python train.py --targets=["instrument"] --num_classes=13 --residual_init="zero_last" --optimizer="soap" --steps=27000 --lr_schedule="wsd" --warmup_steps=810 --adamw_weight_decay_other_params=0
Rows from block 6, named by matrix and row number. Rows with one number belong to one channel. Each number is 50 + 12 x the weight over its row's rms, rounded and kept within 0 to 99. All counts start at 0. After the name is the row's rms in percent of the matrix's.
# convs0: first width-5 conv (model.blocks.6.convs.0.weight, 96x96x5), inputs 48-71, a 5 kernel for each
# convs1: second width-5 conv (model.blocks.6.convs.1.weight, 96x96x5, transposed), outputs 48-71, a 5 kernel for each
convs0.27 135:84 53 41 51 54 59 55 46 52 31 47 53 59 28 57 64 46 36 40 61 45 62 32 60 59 53 46 50 53 28 37 70 37 69 86 64 58 25 59 45 57 60 44 47 39 50 48 39 64 50 70 45 43 54 40 24 60 39 57 42 51 45 47 52 45 54 61 53 53 41 50 58 35 56 57 57 41 42 46 52 68 38 54 59 29 36 57 53 39 62 31 43 49 39 42 58 62 26 48 67 50 48 52 32 60 48 57 40 55 56 53 56 31 46 46 54 39 44 45 41
convs1.27 126:54 51 60 55 59 74 62 60 44 41 54 34 38 37 68 39 48 24 56 36 64 57 72 36 32 39 71 44 48 51 75 64 43 53 36 56 37 68 45 43 36 36 47 46 65 59 47 52 56 55 73 37 39 55 35 67 57 38 63 51 65 53 56 59 49 46 53 35 63 62 61 45 51 62 43 52 54 52 50 54 72 38 41 43 65 41 48 49 57 64 46 50 67 52 62 43 69 52 46 30 46 65 52 28 52 46 44 37 67 40 49 52 52 38 81 38 44 39 36 40
convs0.28 134:57 39 42 31 59 32 52 53 57 58 56 60 46 45 40 27 49 51 55 71 49 52 33 62 62 41 61 46 54 72 62 40 52 53 53 60 46 51 53 62 38 43 52 49 69 55 50 48 49 44 60 45 38 63 62 63 50 57 52 47 72 46 40 42 41 49 58 58 35 52 73 43 43 53 55 56 59 44 63 66 58 42 37 55 31 47 47 53 59 46 19 34 46 57 81 52 49 31 47 46 68 57 56 49 38 43 56 47 48 60 63 48 45 42 51 46 36 54 51 50
convs1.28 141:63 53 50 51 61 29 48 44 41 71 59 50 47 57 38 63 65 64 38 28 37 51 39 49 47 54 52 57 42 45 37 43 44 51 56 38 42 51 40 49 68 47 64 54 50 52 40 53 48 58 49 44 43 57 47 56 50 43 68 54 55 43 59 55 47 46 46 58 69 43 43 51 53 44 57 64 62 37 43 52 51 44 69 57 46 53 38 54 57 36 58 60 45 70 89 46 55 39 49 64 75 47 41 50 42 75 46 46 50 55 61 37 54 46 54 38 49 53 44 57
convs0.29 088:67 40 38 33 51 55 50 56 54 50 50 34 44 32 37 49 46 49 56 66 64 44 54 55 64 49 61 58 55 52 70 68 54 45 69 39 47 51 48 51 76 47 53 50 40 49 78 52 49 56 79 58 54 53 31 71 60 48 66 43 69 64 38 48 48 37 50 47 42 35 66 54 40 48 43 52 50 44 39 59 69 49 48 39 41 46 60 36 58 51 36 60 50 48 62 73 61 52 53 33 45 63 41 57 56 40 61 55 53 51 56 51 39 42 51 49 49 45 54 59
convs1.29 109:38 35 40 48 51 50 57 60 42 52 32 32 37 51 50 58 49 58 67 55 47 58 62 52 53 65 47 43 57 42 56 54 51 52 52 27 57 56 34 55 17 65 48 47 82 37 52 40 44 43 79 56 43 58 14 48 66 68 53 73 68 38 51 59 50 43 57 50 56 59 50 51 50 50 76 51 43 51 57 44 60 62 46 39 42 48 39 47 38 42 31 54 50 40 54 39 47 62 42 55 41 52 47 49 50 64 51 64 50 48 47 54 50 53 56 50 51 62 54 26
convs0.30 082:46 39 30 44 38 30 46 61 44 55 49 60 61 53 37 41 44 55 51 74 55 75 55 43 56 63 55 57 52 48 28 37 52 55 49 51 51 60 42 41 61 58 39 52 38 52 46 46 53 39 53 40 56 35 62 51 64 57 49 66 39 45 59 50 62 61 48 47 58 43 65 56 59 62 14 47 48 55 60 65 42 47 67 45 28 50 34 47 69 54 42 68 49 66 51 55 49 48 40 47 29 62 31 31 60 51 54 58 51 49 32 49 37 54 40 53 58 57 63 38
convs1.30 085:50 31 38 43 40 50 42 50 57 47 70 52 54 52 48 57 65 68 54 41 53 67 56 67 65 27 46 63 38 40 46 61 56 58 63 52 53 45 36 45 44 60 62 50 51 68 53 55 64 67 61 47 41 56 73 49 58 61 54 62 42 39 41 50 64 67 56 41 48 76 68 52 50 56 72 52 48 57 36 55 41 40 35 42 51 52 54 68 53 56 39 35 42 46 43 49 48 45 64 61 34 46 49 57 60 51 48 60 48 54 39 38 38 35 31 30 51 57 56 41
convs0.31 073:50 51 53 60 37 37 71 42 60 55 54 64 42 47 53 41 18 54 29 32 55 68 24 36 22 59 51 53 45 63 69 55 53 47 44 42 53 38 47 36 58 57 63 62 54 26 56 19 35 34 67 43 40 48 48 54 35 60 21 52 58 56 41 31 42 53 58 49 52 33 72 53 61 70 51 47 32 56 50 35 54 35 60 53 62 41 70 61 58 71 29 76 36 79 72 59 42 66 44 44 53 46 57 63 58 54 58 69 43 48 37 42 44 43 31 55 68 52 57 20
convs1.31 083:53 61 59 54 60 53 64 64 44 71 23 20 35 53 56 59 49 61 33 31 28 25 52 50 44 38 64 56 66 55 48 57 54 59 45 55 47 44 51 66 49 60 49 34 57 11 55 20 39 40 44 54 51 65 46 54 34 50 49 31 44 57 39 42 38 30 11 49 45 56 37 68 51 69 57 54 40 44 40 37 51 64 60 46 44 33 42 43 29 61 37 49 66 57 53 54 44 49 50 40 57 40 55 60 45 52 41 76 65 44 38 64 59 56 38 43 54 50 64 64
convs0.32 087:38 52 51 60 60 16 58 59 74 78 74 61 64 57 55 50 57 50 41 52 36 51 40 51 43 62 65 42 57 51 46 52 78 61 58 43 34 48 43 37 40 61 54 30 75 57 68 27 58 45 49 70 51 63 47 66 50 51 40 33 57 36 57 56 40 63 42 50 52 65 39 40 50 34 64 32 59 40 68 67 42 68 60 45 36 54 35 66 38 51 45 40 32 37 76 64 57 47 58 61 70 41 49 67 58 82 55 50 40 44 51 56 51 43 36 34 51 73 43 46
convs1.32 095:55 55 58 56 48 48 46 40 69 69 50 56 53 66 61 50 50 60 53 63 38 41 35 49 34 61 49 36 54 64 58 50 50 65 35 62 41 59 51 56 36 42 50 46 29 48 38 36 39 39 52 43 42 42 29 58 41 31 68 82 45 60 53 73 56 52 35 59 53 43 50 26 58 21 27 55 68 47 51 31 37 44 40 56 35 60 38 25 71 51 30 81 37 58 99 54 48 47 55 51 43 35 49 52 37 54 52 36 65 70 46 48 44 55 53 45 49 51 46 50
convs0.33 067:37 59 60 46 58 48 60 57 44 52 54 42 65 41 64 56 35 28 44 45 52 52 39 32 53 49 40 59 43 48 59 38 42 31 28 66 62 56 37 42 57 59 44 47 50 56 54 45 59 52 71 62 45 65 61 33 48 51 38 50 44 45 39 33 53 45 49 42 54 36 59 40 48 39 70 51 39 60 43 53 70 63 52 25 35 76 63 55 50 41 77 36 68 49 67 52 59 49 47 40 46 31 41 44 36 58 56 45 64 43 65 53 50 56 56 42 44 45 42 31
convs1.33 074:48 36 36 45 44 42 51 35 37 41 66 54 57 47 45 57 46 44 58 73 44 57 49 65 63 44 48 60 36 50 30 39 47 63 30 51 47 53 46 43 59 34 40 47 54 75 33 41 28 42 48 27 46 22 37 61 51 49 38 44 57 37 51 56 54 45 61 58 74 49 60 45 61 40 53 28 53 48 45 47 57 58 20 57 41 63 45 50 41 22 63 32 26 43 25 44 69 54 86 74 49 58 46 46 49 39 55 57 49 52 56 58 48 47 49 49 45 64 62 48
convs0.34 084:36 67 50 37 59 35 53 65 40 57 60 63 52 48 64 53 48 37 45 34 60 44 39 40 45 61 50 43 55 67 60 79 43 35 66 50 30 54 81 55 67 65 36 48 61 57 52 59 50 36 70 44 38 64 60 49 62 64 64 71 50 34 55 48 48 65 42 47 55 37 45 37 45 48 51 41 58 56 68 65 68 67 50 45 59 55 53 50 42 64 30 53 53 48 85 64 42 44 48 32 61 56 46 28 52 44 59 60 45 63 47 50 50 47 32 42 58 68 40 56
convs1.34 088:50 49 45 53 32 41 48 47 63 66 70 54 50 46 72 50 30 33 33 65 31 44 35 31 54 40 53 47 46 55 32 39 52 50 45 54 43 47 64 48 35 44 32 59 64 74 50 34 45 33 52 38 50 54 43 40 67 53 42 60 61 59 40 51 38 29 52 43 32 44 43 48 36 45 41 48 53 40 40 37 25 35 40 45 45 58 56 42 52 36 21 63 47 54 84 49 41 31 42 53 44 53 48 30 51 44 43 52 64 73 56 51 54 54 47 60 52 49 52 69
convs0.35 126:53 38 63 46 53 45 43 49 78 56 54 59 43 47 71 40 48 43 39 53 66 46 45 49 26 42 66 53 66 51 60 64 56 48 62 39 68 47 41 76 51 46 36 56 73 32 34 35 65 81 68 54 43 56 41 98 36 32 40 33 58 42 45 53 57 49 43 57 40 51 91 60 32 57 36 43 52 38 52 49 47 53 37 44 48 34 54 37 42 88 41 45 42 32 43 87 42 51 58 33 76 36 25 61 46 55 34 36 71 55 50 49 49 45 54 35 55 52 53 69
convs1.35 123:49 43 47 48 45 28 55 48 52 53 53 57 36 44 39 40 52 51 43 57 22 43 59 50 51 36 73 64 48 40 48 59 67 54 64 33 51 47 49 61 45 50 50 41 49 19 37 52 64 85 83 62 51 32 55 24 30 36 38 65 43 42 57 51 63 53 43 52 47 51 41 44 43 71 59 40 61 48 56 55 55 57 49 55 48 34 63 54 62 66 65 63 48 40 38 17 54 40 49 80 48 38 64 54 35 48 65 48 40 63 62 38 50 56 29 54 53 54 47 42
convs0.36 115:63 47 34 32 48 54 44 51 53 45 44 66 48 50 49 60 58 32 52 52 41 44 46 56 50 40 64 49 59 29 41 62 61 26 54 47 57 46 63 54 41 39 55 63 49 51 59 51 37 51 53 50 34 41 44 58 62 45 53 50 62 48 62 55 26 42 44 57 28 61 47 51 36 49 59 35 55 31 52 41 54 42 50 41 18 64 48 55 50 31 56 43 60 59 51 74 42 42 51 49 64 54 23 47 34 55 63 48 55 51 55 39 49 48 58 54 42 59 47 36
convs1.36 130:39 40 56 44 49 23 35 54 51 58 38 37 57 54 45 48 51 59 43 58 55 54 64 39 24 46 57 48 60 54 53 54 52 45 42 30 51 49 31 51 52 50 42 26 58 52 44 49 50 47 65 49 62 65 41 50 54 46 55 78 55 46 38 49 57 78 40 48 60 23 49 40 34 65 42 34 56 46 50 45 64 56 55 40 44 66 51 40 44 41 29 54 42 49 59 34 63 50 54 60 64 52 47 52 38 45 42 57 49 68 52 48 44 49 57 45 57 36 48 29
convs0.37 093:46 46 54 45 58 44 52 42 40 38 31 46 42 46 59 55 51 45 44 48 52 66 44 56 58 47 39 48 48 59 52 45 46 60 40 63 37 49 36 53 38 50 48 51 57 64 19 39 60 35 37 36 48 51 71 55 37 42 55 58 68 33 34 51 64 60 33 40 49 63 49 47 59 52 44 52 48 48 40 33 26 57 29 25 51 83 43 26 38 59 45 49 58 38 52 61 60 56 59 68 81 90 28 28 34 47 65 44 38 44 45 53 39 45 61 48 41 39 50 39
convs1.37 099:47 51 45 48 52 47 54 46 45 46 53 62 57 41 46 69 39 40 39 60 61 49 46 57 53 39 43 56 68 37 47 49 33 54 46 68 63 50 68 37 47 45 46 46 39 47 56 67 64 29 36 44 54 60 72 32 51 52 38 61 40 59 60 65 44 71 51 58 43 77 52 65 62 50 39 38 48 57 57 56 32 48 47 38 55 57 57 60 62 36 54 44 25 53 43 57 55 48 49 56 86 86 64 26 40 47 25 46 62 53 50 57 36 41 57 43 44 43 60 53
convs0.38 140:73 62 34 39 32 88 47 39 55 32 52 65 47 38 47 45 59 54 39 66 88 51 51 47 26 43 44 50 59 69 66 61 53 62 28 61 62 30 63 33 48 39 47 59 45 46 62 49 58 60 58 50 40 40 67 51 58 49 50 34 55 41 53 55 52 71 49 57 53 29 55 58 33 50 43 48 66 46 49 74 41 57 43 48 35 57 68 37 44 58 37 44 38 46 48 65 39 42 56 40 81 54 39 56 49 57 47 27 69 46 40 58 36 50 60 45 40 48 55 45
convs1.38 130:38 52 41 56 51 79 70 61 44 19 35 48 56 46 62 65 54 55 46 36 12 49 39 48 72 61 32 50 35 14 44 51 50 53 73 43 53 64 43 63 45 51 41 54 64 36 38 55 52 51 35 45 55 61 56 27 54 58 49 54 48 41 65 46 63 32 63 46 42 74 33 52 33 49 66 65 53 60 36 41 65 58 65 43 62 47 54 40 49 43 54 56 56 53 36 58 51 40 55 73 76 47 57 52 28 56 47 53 37 43 56 42 55 47 45 38 51 46 55 67
convs0.39 106:43 36 47 78 27 47 55 53 59 49 67 54 29 54 69 42 51 59 43 54 56 43 49 38 39 57 61 36 39 38 13 24 76 62 55 47 56 43 42 45 39 44 62 50 68 40 52 42 43 49 53 59 62 49 26 42 35 53 65 41 62 59 47 54 30 45 44 64 51 39 60 39 33 45 60 55 43 45 54 41 49 57 67 42 44 55 50 42 45 64 57 52 34 49 24 37 38 56 53 65 80 46 34 48 25 54 41 50 40 50 59 57 59 31 43 47 57 69 44 41
convs1.39 099:45 48 41 41 56 50 49 43 64 49 47 47 53 49 48 49 53 85 56 32 34 47 59 46 41 45 42 45 47 67 35 58 76 31 30 74 51 51 53 56 52 65 53 43 30 42 47 05 49 77 48 36 50 47 47 47 50 44 53 44 43 60 52 50 53 53 62 44 38 45 50 51 60 55 42 52 63 69 45 50 29 79 60 62 71 40 57 59 57 52 40 52 60 63 41 40 41 58 55 24 91 55 66 67 23 55 45 64 44 43 56 59 59 53 43 49 36 41 53 49
convs0.40 084:26 38 40 42 31 61 50 42 67 61 52 38 67 42 68 53 47 45 55 55 60 42 54 76 62 42 61 45 50 39 51 53 56 44 68 64 52 52 60 52 65 32 64 32 54 63 47 61 67 61 46 49 51 54 63 95 58 52 36 45 73 34 58 57 54 46 38 47 33 64 48 40 46 36 55 50 43 50 47 44 31 42 32 16 25 49 45 63 43 72 65 49 56 59 46 71 57 65 46 58 81 63 62 47 46 49 60 59 60 68 58 39 49 42 45 58 40 61 34 54
convs1.40 089:30 59 55 48 35 47 62 73 67 31 51 51 45 40 57 51 59 42 50 37 45 47 37 43 37 37 55 34 61 30 74 59 68 52 57 47 35 41 64 38 54 49 58 69 32 36 40 41 51 34 48 31 33 51 62 47 56 46 72 73 41 46 48 58 47 64 48 46 36 45 39 50 32 41 53 54 40 59 56 47 57 56 68 32 51 42 41 35 50 37 34 31 31 64 49 60 48 73 61 58 49 64 53 43 37 52 71 72 49 57 37 60 40 59 45 48 42 56 41 47
convs0.41 094:49 38 47 37 47 34 56 71 51 31 47 55 35 32 66 42 41 42 45 59 45 54 61 36 35 26 60 71 47 62 29 55 40 53 45 45 50 63 53 46 69 65 34 40 43 54 59 56 56 47 32 58 66 41 47 39 49 27 33 47 50 46 40 56 36 48 51 38 66 60 42 65 52 56 58 42 43 41 64 68 44 47 57 45 71 73 34 49 57 28 57 45 32 42 33 37 47 52 43 34 37 48 57 47 48 67 68 56 47 51 58 34 38 53 50 64 61 53 34 43
convs1.41 096:39 33 33 46 51 78 57 41 50 71 45 54 27 44 48 46 32 50 36 35 40 33 52 37 49 62 50 45 65 42 67 49 48 44 57 45 62 55 69 47 22 52 50 41 52 47 43 55 72 52 36 49 45 31 41 94 50 45 44 27 57 40 53 59 46 61 45 53 45 38 78 56 50 68 32 41 64 49 50 72 11 47 34 27 43 61 36 62 70 39 47 34 60 68 53 57 47 43 75 81 12 41 72 61 45 47 69 53 45 51 47 43 59 36 58 44 40 48 53 58
convs0.42 123:68 30 38 47 58 47 30 39 55 45 52 73 36 56 35 61 64 45 40 49 44 49 45 65 38 43 48 44 44 61 50 63 44 57 52 40 63 45 58 77 45 54 40 41 63 57 51 40 62 53 58 54 57 47 48 51 27 39 54 71 52 49 48 62 43 74 45 54 42 34 16 65 45 45 55 56 53 58 58 63 39 58 47 50 58 67 49 35 34 47 44 51 29 54 44 51 42 48 50 43 45 50 34 50 59 47 38 42 63 79 59 44 38 42 40 21 59 75 42 75
convs1.42 125:47 43 45 51 45 66 38 59 65 44 36 46 31 71 43 26 43 57 39 75 39 57 64 33 53 49 52 38 58 33 71 61 54 56 62 43 56 41 44 62 66 48 48 46 61 50 59 38 62 45 57 59 49 55 52 70 50 49 42 29 58 49 47 44 43 46 43 53 36 76 66 66 60 43 51 63 40 47 41 38 36 64 38 52 50 58 63 52 59 42 56 38 58 63 14 65 42 53 41 47 42 49 39 55 69 66 47 51 42 41 49 48 46 41 69 73 45 42 54 31
convs0.43 106:57 51 43 54 59 44 49 50 55 56 41 47 66 61 44 63 49 44 44 40 38 49 38 51 73 50 47 46 46 64 46 76 56 53 64 73 57 53 64 36 60 55 35 46 54 56 51 36 69 49 62 59 29 63 62 75 35 46 60 44 63 50 42 53 79 50 44 48 60 57 41 52 45 54 57 54 47 50 59 55 57 52 51 44 35 30 47 30 51 94 51 52 40 35 55 77 48 51 35 45 91 45 29 45 37 57 42 35 56 56 14 41 38 64 85 46 39 52 49 45
convs1.43 112:55 52 47 56 53 47 62 37 51 53 65 54 60 48 46 41 51 55 46 62 48 54 36 38 44 65 42 56 40 37 52 57 46 74 49 64 53 51 37 30 46 45 48 58 62 50 42 43 60 67 60 55 57 49 41 40 64 37 55 75 29 44 57 58 75 60 42 53 44 60 38 40 49 61 50 42 58 55 45 57 65 64 42 61 57 21 53 51 60 87 46 67 44 62 56 14 34 55 39 51 60 49 39 40 20 48 45 37 52 58 79 45 39 34 16 36 34 54 44 37
convs0.44 104:44 60 46 51 59 67 45 42 60 42 41 54 50 47 52 75 52 46 43 37 59 78 52 27 47 44 55 46 27 58 33 56 58 65 68 81 60 51 60 26 48 38 43 47 58 76 59 41 64 45 33 61 36 42 40 24 35 51 53 59 28 50 42 57 52 70 45 56 33 41 38 52 51 47 55 61 60 52 55 49 62 56 50 20 42 74 68 46 43 49 48 48 51 36 34 42 67 54 46 67 37 29 45 66 70 63 63 37 64 31 33 57 41 61 62 57 64 57 18 37
convs1.44 111:71 43 52 52 45 65 58 64 60 51 65 45 42 67 78 60 56 42 67 69 40 52 49 58 54 71 38 44 54 45 70 59 53 46 28 72 59 49 69 24 38 52 53 45 57 74 47 46 40 45 17 42 48 55 71 88 41 65 43 48 25 55 58 33 57 49 49 43 43 62 57 49 53 48 47 43 56 59 53 72 58 52 49 40 60 73 47 47 39 31 60 49 58 56 53 75 55 47 50 29 74 61 63 46 07 43 52 53 39 70 66 32 68 55 34 38 31 48 60 63
convs0.45 088:67 50 52 51 45 43 57 38 39 43 41 55 63 59 52 41 31 63 59 56 43 60 49 55 33 42 40 52 48 61 60 52 40 54 23 63 30 59 52 58 56 69 51 56 56 42 58 37 58 33 80 36 60 44 30 31 46 55 71 85 66 59 56 51 52 42 52 27 43 33 39 46 50 54 62 48 43 58 52 44 39 57 76 62 53 72 63 47 57 37 45 60 16 52 38 57 20 83 55 57 34 60 76 35 68 57 67 73 60 48 47 50 47 35 54 23 60 71 81 46
convs1.45 089:52 54 31 41 42 62 48 53 41 48 50 37 65 63 28 34 41 61 51 42 53 49 64 48 50 46 59 68 55 55 49 72 56 52 61 68 37 61 56 57 48 81 42 57 59 52 58 67 44 58 76 42 35 58 30 53 57 36 43 13 60 50 49 45 48 74 53 56 41 57 43 29 45 57 59 66 38 45 55 45 30 42 49 42 40 62 44 64 44 48 44 73 66 60 50 29 53 27 47 51 41 39 52 58 71 48 55 50 68 43 65 59 33 45 51 45 54 62 57 46
convs0.46 129:41 62 47 59 54 28 38 44 53 52 16 44 59 53 99 43 48 39 62 79 47 48 41 58 51 60 37 52 58 42 58 61 46 73 72 37 40 54 48 72 49 60 46 57 43 61 43 41 43 12 58 57 46 36 39 39 42 46 82 74 81 58 44 44 22 39 58 41 56 53 37 39 47 52 73 57 54 47 53 57 64 56 47 34 26 28 60 36 38 70 40 60 38 35 54 35 54 57 32 60 45 33 52 42 62 31 46 36 50 78 89 54 50 40 11 60 41 57 42 57
convs1.46 120:54 52 40 53 51 26 56 65 61 53 81 54 47 50 20 58 45 46 48 26 68 54 64 45 33 27 56 46 57 64 48 46 56 41 22 31 59 54 44 65 53 61 44 52 37 67 66 54 46 43 63 50 55 39 39 74 49 51 32 18 73 52 56 52 04 51 60 24 66 38 65 41 43 46 27 44 46 44 61 60 58 50 58 51 50 25 69 52 51 69 48 54 63 35 41 42 40 45 64 53 50 65 57 57 67 61 50 46 48 30 27 42 54 65 79 51 57 44 53 49
convs0.47 073:60 52 57 65 61 66 62 56 45 56 47 49 61 64 40 32 46 60 41 47 62 79 40 54 54 49 54 49 36 51 38 38 65 50 59 62 55 45 41 76 74 76 43 58 75 48 60 76 52 48 48 54 41 73 59 39 70 34 53 53 44 32 57 58 60 59 45 55 51 55 70 49 37 39 50 53 63 54 39 47 46 48 20 63 22 53 36 59 54 21 64 27 67 36 59 45 52 47 56 28 30 42 54 30 47 46 52 41 32 71 72 68 57 56 72 55 43 49 63 69
convs1.47 080:39 50 54 49 63 55 51 53 51 24 49 25 31 50 33 64 69 62 42 45 41 30 37 66 47 61 41 45 33 58 51 57 57 43 54 39 50 38 42 39 56 51 44 58 76 59 46 49 47 43 35 33 61 40 45 50 45 42 58 38 29 35 48 53 53 42 43 58 67 59 42 45 63 59 63 49 66 61 60 73 68 54 75 61 70 80 41 58 72 55 67 66 51 65 12 36 60 43 39 53 36 56 60 41 66 50 51 52 48 49 56 51 81 68 69 60 47 51 53 66
convs0.48 081:38 42 42 52 48 54 54 38 17 56 66 38 56 34 32 22 54 41 47 40 46 62 49 47 48 59 52 43 67 39 77 42 75 48 30 61 43 52 47 64 49 51 63 83 52 43 72 60 36 64 59 49 57 56 51 74 29 62 52 33 24 53 65 49 55 43 64 60 66 55 73 41 51 48 38 48 46 53 43 52 35 58 55 57 55 44 48 41 46 63 41 59 46 51 43 44 20 52 69 45 67 49 60 47 69 50 66 18 23 31 49 40 53 75 66 39 59 49 56 30
convs1.48 085:53 42 20 38 42 43 49 66 50 55 37 39 58 37 57 67 48 56 75 50 43 64 50 53 61 47 54 63 56 50 24 44 41 57 67 49 48 50 50 62 37 68 52 39 60 47 50 42 48 56 57 60 31 49 51 44 60 61 52 57 37 58 38 75 56 46 57 64 45 54 47 51 38 32 61 62 46 71 53 55 58 47 46 56 35 52 41 61 57 51 28 49 44 66 39 30 47 50 40 53 35 31 34 58 43 54 35 51 46 62 66 74 50 44 48 53 55 50 47 43
convs0.49 095:56 51 49 64 77 72 51 46 67 64 61 51 48 66 52 52 62 62 49 50 41 38 41 63 50 32 56 57 58 56 29 57 26 39 82 42 52 45 45 17 60 52 54 55 48 63 48 41 31 59 37 30 27 28 49 45 62 43 48 66 65 67 69 54 43 75 54 69 54 55 77 28 26 61 51 44 52 51 40 53 52 50 58 50 47 43 77 64 79 70 60 60 46 29 31 52 54 56 57 32 66 59 37 39 56 52 56 15 34 35 32 38 54 48 50 63 43 47 38 47
convs1.49 095:54 57 55 48 58 43 48 62 59 39 59 72 50 44 73 85 62 77 59 42 32 65 48 48 54 40 51 55 48 55 69 56 56 64 39 74 76 50 45 42 51 73 53 52 55 64 65 51 55 62 45 67 54 62 64 44 63 55 60 54 35 57 25 31 31 40 57 59 49 84 56 46 37 49 70 44 54 53 56 67 26 31 57 35 36 20 32 34 51 30 68 60 48 51 44 50 46 60 65 46 54 32 36 50 52 43 43 37 56 55 43 60 53 52 38 36 34 46 34 71
convs0.50 098:46 54 60 49 37 53 42 67 53 54 52 53 39 46 48 28 40 57 60 49 52 43 64 35 60 52 36 57 48 29 39 63 25 60 55 65 54 62 55 55 54 52 35 47 46 51 43 45 58 48 57 27 45 54 36 54 21 44 48 38 57 49 29 58 48 45 39 65 69 44 27 59 46 52 80 55 55 44 35 43 28 62 59 60 49 57 44 36 47 51 58 42 47 35 33 48 45 57 49 48 52 45 40 46 71 50 32 57 52 23 51 57 28 64 61 31 44 53 38 42
convs1.50 099:50 49 39 37 38 44 55 49 58 51 37 54 49 50 58 48 50 31 61 38 37 62 58 43 48 46 63 64 59 63 59 48 64 55 37 45 48 43 77 42 67 57 50 71 39 74 47 54 56 66 55 50 35 48 57 41 33 47 24 53 63 54 59 47 47 36 50 53 16 37 64 44 49 63 47 49 37 60 59 42 35 46 27 41 46 25 66 42 57 41 61 48 56 52 54 23 35 55 32 45 39 46 64 49 31 19 67 70 39 38 65 54 42 53 47 66 45 52 51 61
convs0.51 083:63 48 34 57 33 81 40 50 59 42 68 43 47 34 48 48 40 51 57 54 42 50 47 74 72 64 54 55 48 43 61 35 47 68 56 56 45 42 41 47 44 25 31 37 45 71 52 40 47 66 53 40 54 48 46 54 47 40 51 40 50 43 38 46 42 30 58 63 48 99 33 57 48 50 75 76 65 64 57 71 42 56 50 64 41 46 60 41 50 54 46 40 42 54 60 43 40 47 54 38 47 65 45 33 51 52 34 36 73 51 45 54 48 39 50 21 61 70 46 55
convs1.51 094:37 44 33 47 54 60 37 50 45 18 28 37 61 37 41 57 52 42 29 51 89 64 48 47 23 50 56 58 61 61 53 70 56 46 56 47 51 48 49 37 30 37 34 36 31 45 42 54 44 29 83 46 42 47 39 52 38 35 50 36 48 45 43 38 42 80 54 46 35 03 45 46 38 43 29 48 61 66 66 69 78 49 37 39 30 55 56 51 47 49 37 36 48 47 34 40 36 27 39 42 58 49 56 25 45 55 65 51 43 56 47 44 54 56 34 35 44 48 42 58
convs0.52 139:40 36 50 77 65 43 35 51 52 41 50 58 44 54 37 42 34 56 48 47 59 49 31 61 58 54 68 56 13 40 51 38 55 62 37 44 33 56 71 55 24 46 63 78 43 49 71 60 56 43 56 67 39 51 56 54 45 33 53 70 50 45 43 50 53 53 69 48 33 48 57 55 53 45 52 52 44 53 49 47 61 35 67 39 49 77 52 23 25 61 52 47 44 38 60 65 59 27 39 60 58 46 60 42 55 54 34 92 54 31 32 62 60 42 53 52 43 65 28 61
convs1.52 096:61 43 48 48 47 35 59 47 44 61 37 50 49 67 61 54 66 54 65 51 66 57 25 48 58 47 31 45 58 55 50 57 59 32 38 54 53 44 66 54 53 55 56 56 57 50 50 55 44 50 52 44 42 41 41 56 59 39 73 57 33 58 30 58 61 42 58 44 46 59 54 44 62 48 37 28 67 73 54 43 50 61 48 57 49 42 73 70 57 40 47 44 47 44 52 59 47 54 45 55 39 36 38 46 29 38 58 65 40 33 53 53 58 30 53 60 21 63 49 55
convs0.53 087:82 61 40 64 66 63 38 41 56 43 42 58 38 50 42 46 33 37 54 42 48 53 46 61 60 39 61 39 46 36 51 67 48 20 55 49 47 51 81 41 72 43 40 51 54 16 60 57 37 66 43 47 45 57 51 56 71 31 43 27 60 56 54 67 57 35 72 46 37 68 34 42 48 45 65 49 51 52 54 47 39 44 61 42 35 48 60 59 61 50 55 46 48 37 51 61 73 63 54 43 41 60 46 38 51 49 41 44 47 42 45 47 47 40 58 51 55 49 32 56
convs1.53 095:63 65 46 58 48 48 37 61 40 24 30 47 53 66 60 47 41 35 45 46 61 71 43 69 22 47 47 42 54 46 56 20 59 44 67 47 45 34 53 41 46 42 54 41 76 43 48 35 44 85 43 52 48 45 65 48 50 32 72 64 43 43 46 41 46 61 44 56 39 41 47 48 54 47 42 57 40 53 47 57 29 71 40 42 46 58 47 46 51 68 64 41 59 62 37 51 51 74 62 32 57 78 48 41 57 51 50 55 47 53 52 45 44 41 39 41 45 63 53 40
convs0.54 081:58 48 59 45 29 47 40 43 62 36 68 49 57 43 44 60 40 55 44 26 59 68 66 66 44 28 47 49 64 60 23 49 47 47 79 54 30 55 41 45 57 46 49 50 33 50 38 49 42 44 47 47 60 52 11 67 34 69 66 54 53 55 44 42 36 66 50 55 39 44 44 54 53 32 58 52 62 43 48 46 47 31 63 63 49 41 59 77 32 56 50 64 47 69 46 58 62 40 39 58 41 52 49 64 45 38 37 62 36 45 46 62 50 35 39 33 40 51 67 51
convs1.54 089:54 52 38 51 64 56 55 53 52 44 30 55 54 67 78 32 49 44 42 45 41 46 49 46 30 77 69 54 52 59 64 58 69 59 26 49 49 58 31 41 65 48 59 53 48 43 42 50 45 32 57 49 46 51 41 41 35 56 43 46 52 54 47 63 44 48 60 56 68 53 67 50 53 43 40 49 41 47 68 51 44 47 69 57 53 31 60 57 43 61 18 39 69 63 70 60 41 36 58 40 40 38 48 56 41 52 53 56 65 43 53 65 66 39 54 63 60 40 47 62
convs0.55 079:48 57 42 35 64 71 42 66 56 62 89 62 43 58 42 63 61 50 42 45 63 57 65 61 73 50 36 32 46 30 22 68 54 39 43 63 39 43 69 42 38 43 50 63 32 57 59 62 64 69 48 51 36 30 44 38 49 48 52 09 47 49 53 46 44 61 64 54 44 37 51 38 42 43 48 55 52 50 37 48 55 52 51 45 31 57 45 65 78 82 60 51 45 61 53 42 47 52 56 59 69 42 37 50 36 99 70 53 45 41 55 56 42 43 56 50 57 69 47 54
convs1.55 085:45 48 55 56 31 30 45 32 55 44 54 64 46 54 79 25 65 51 43 53 46 73 62 59 66 38 47 45 52 41 32 45 44 42 45 83 53 47 57 46 39 49 46 48 30 44 28 32 42 33 65 67 60 56 63 34 45 47 51 53 43 50 47 50 52 54 39 48 62 62 44 45 43 36 56 44 31 52 45 60 27 49 53 41 41 32 36 28 43 29 50 54 48 69 36 61 41 33 31 32 60 46 50 61 56 52 59 47 65 76 40 39 33 49 54 61 43 55 53 63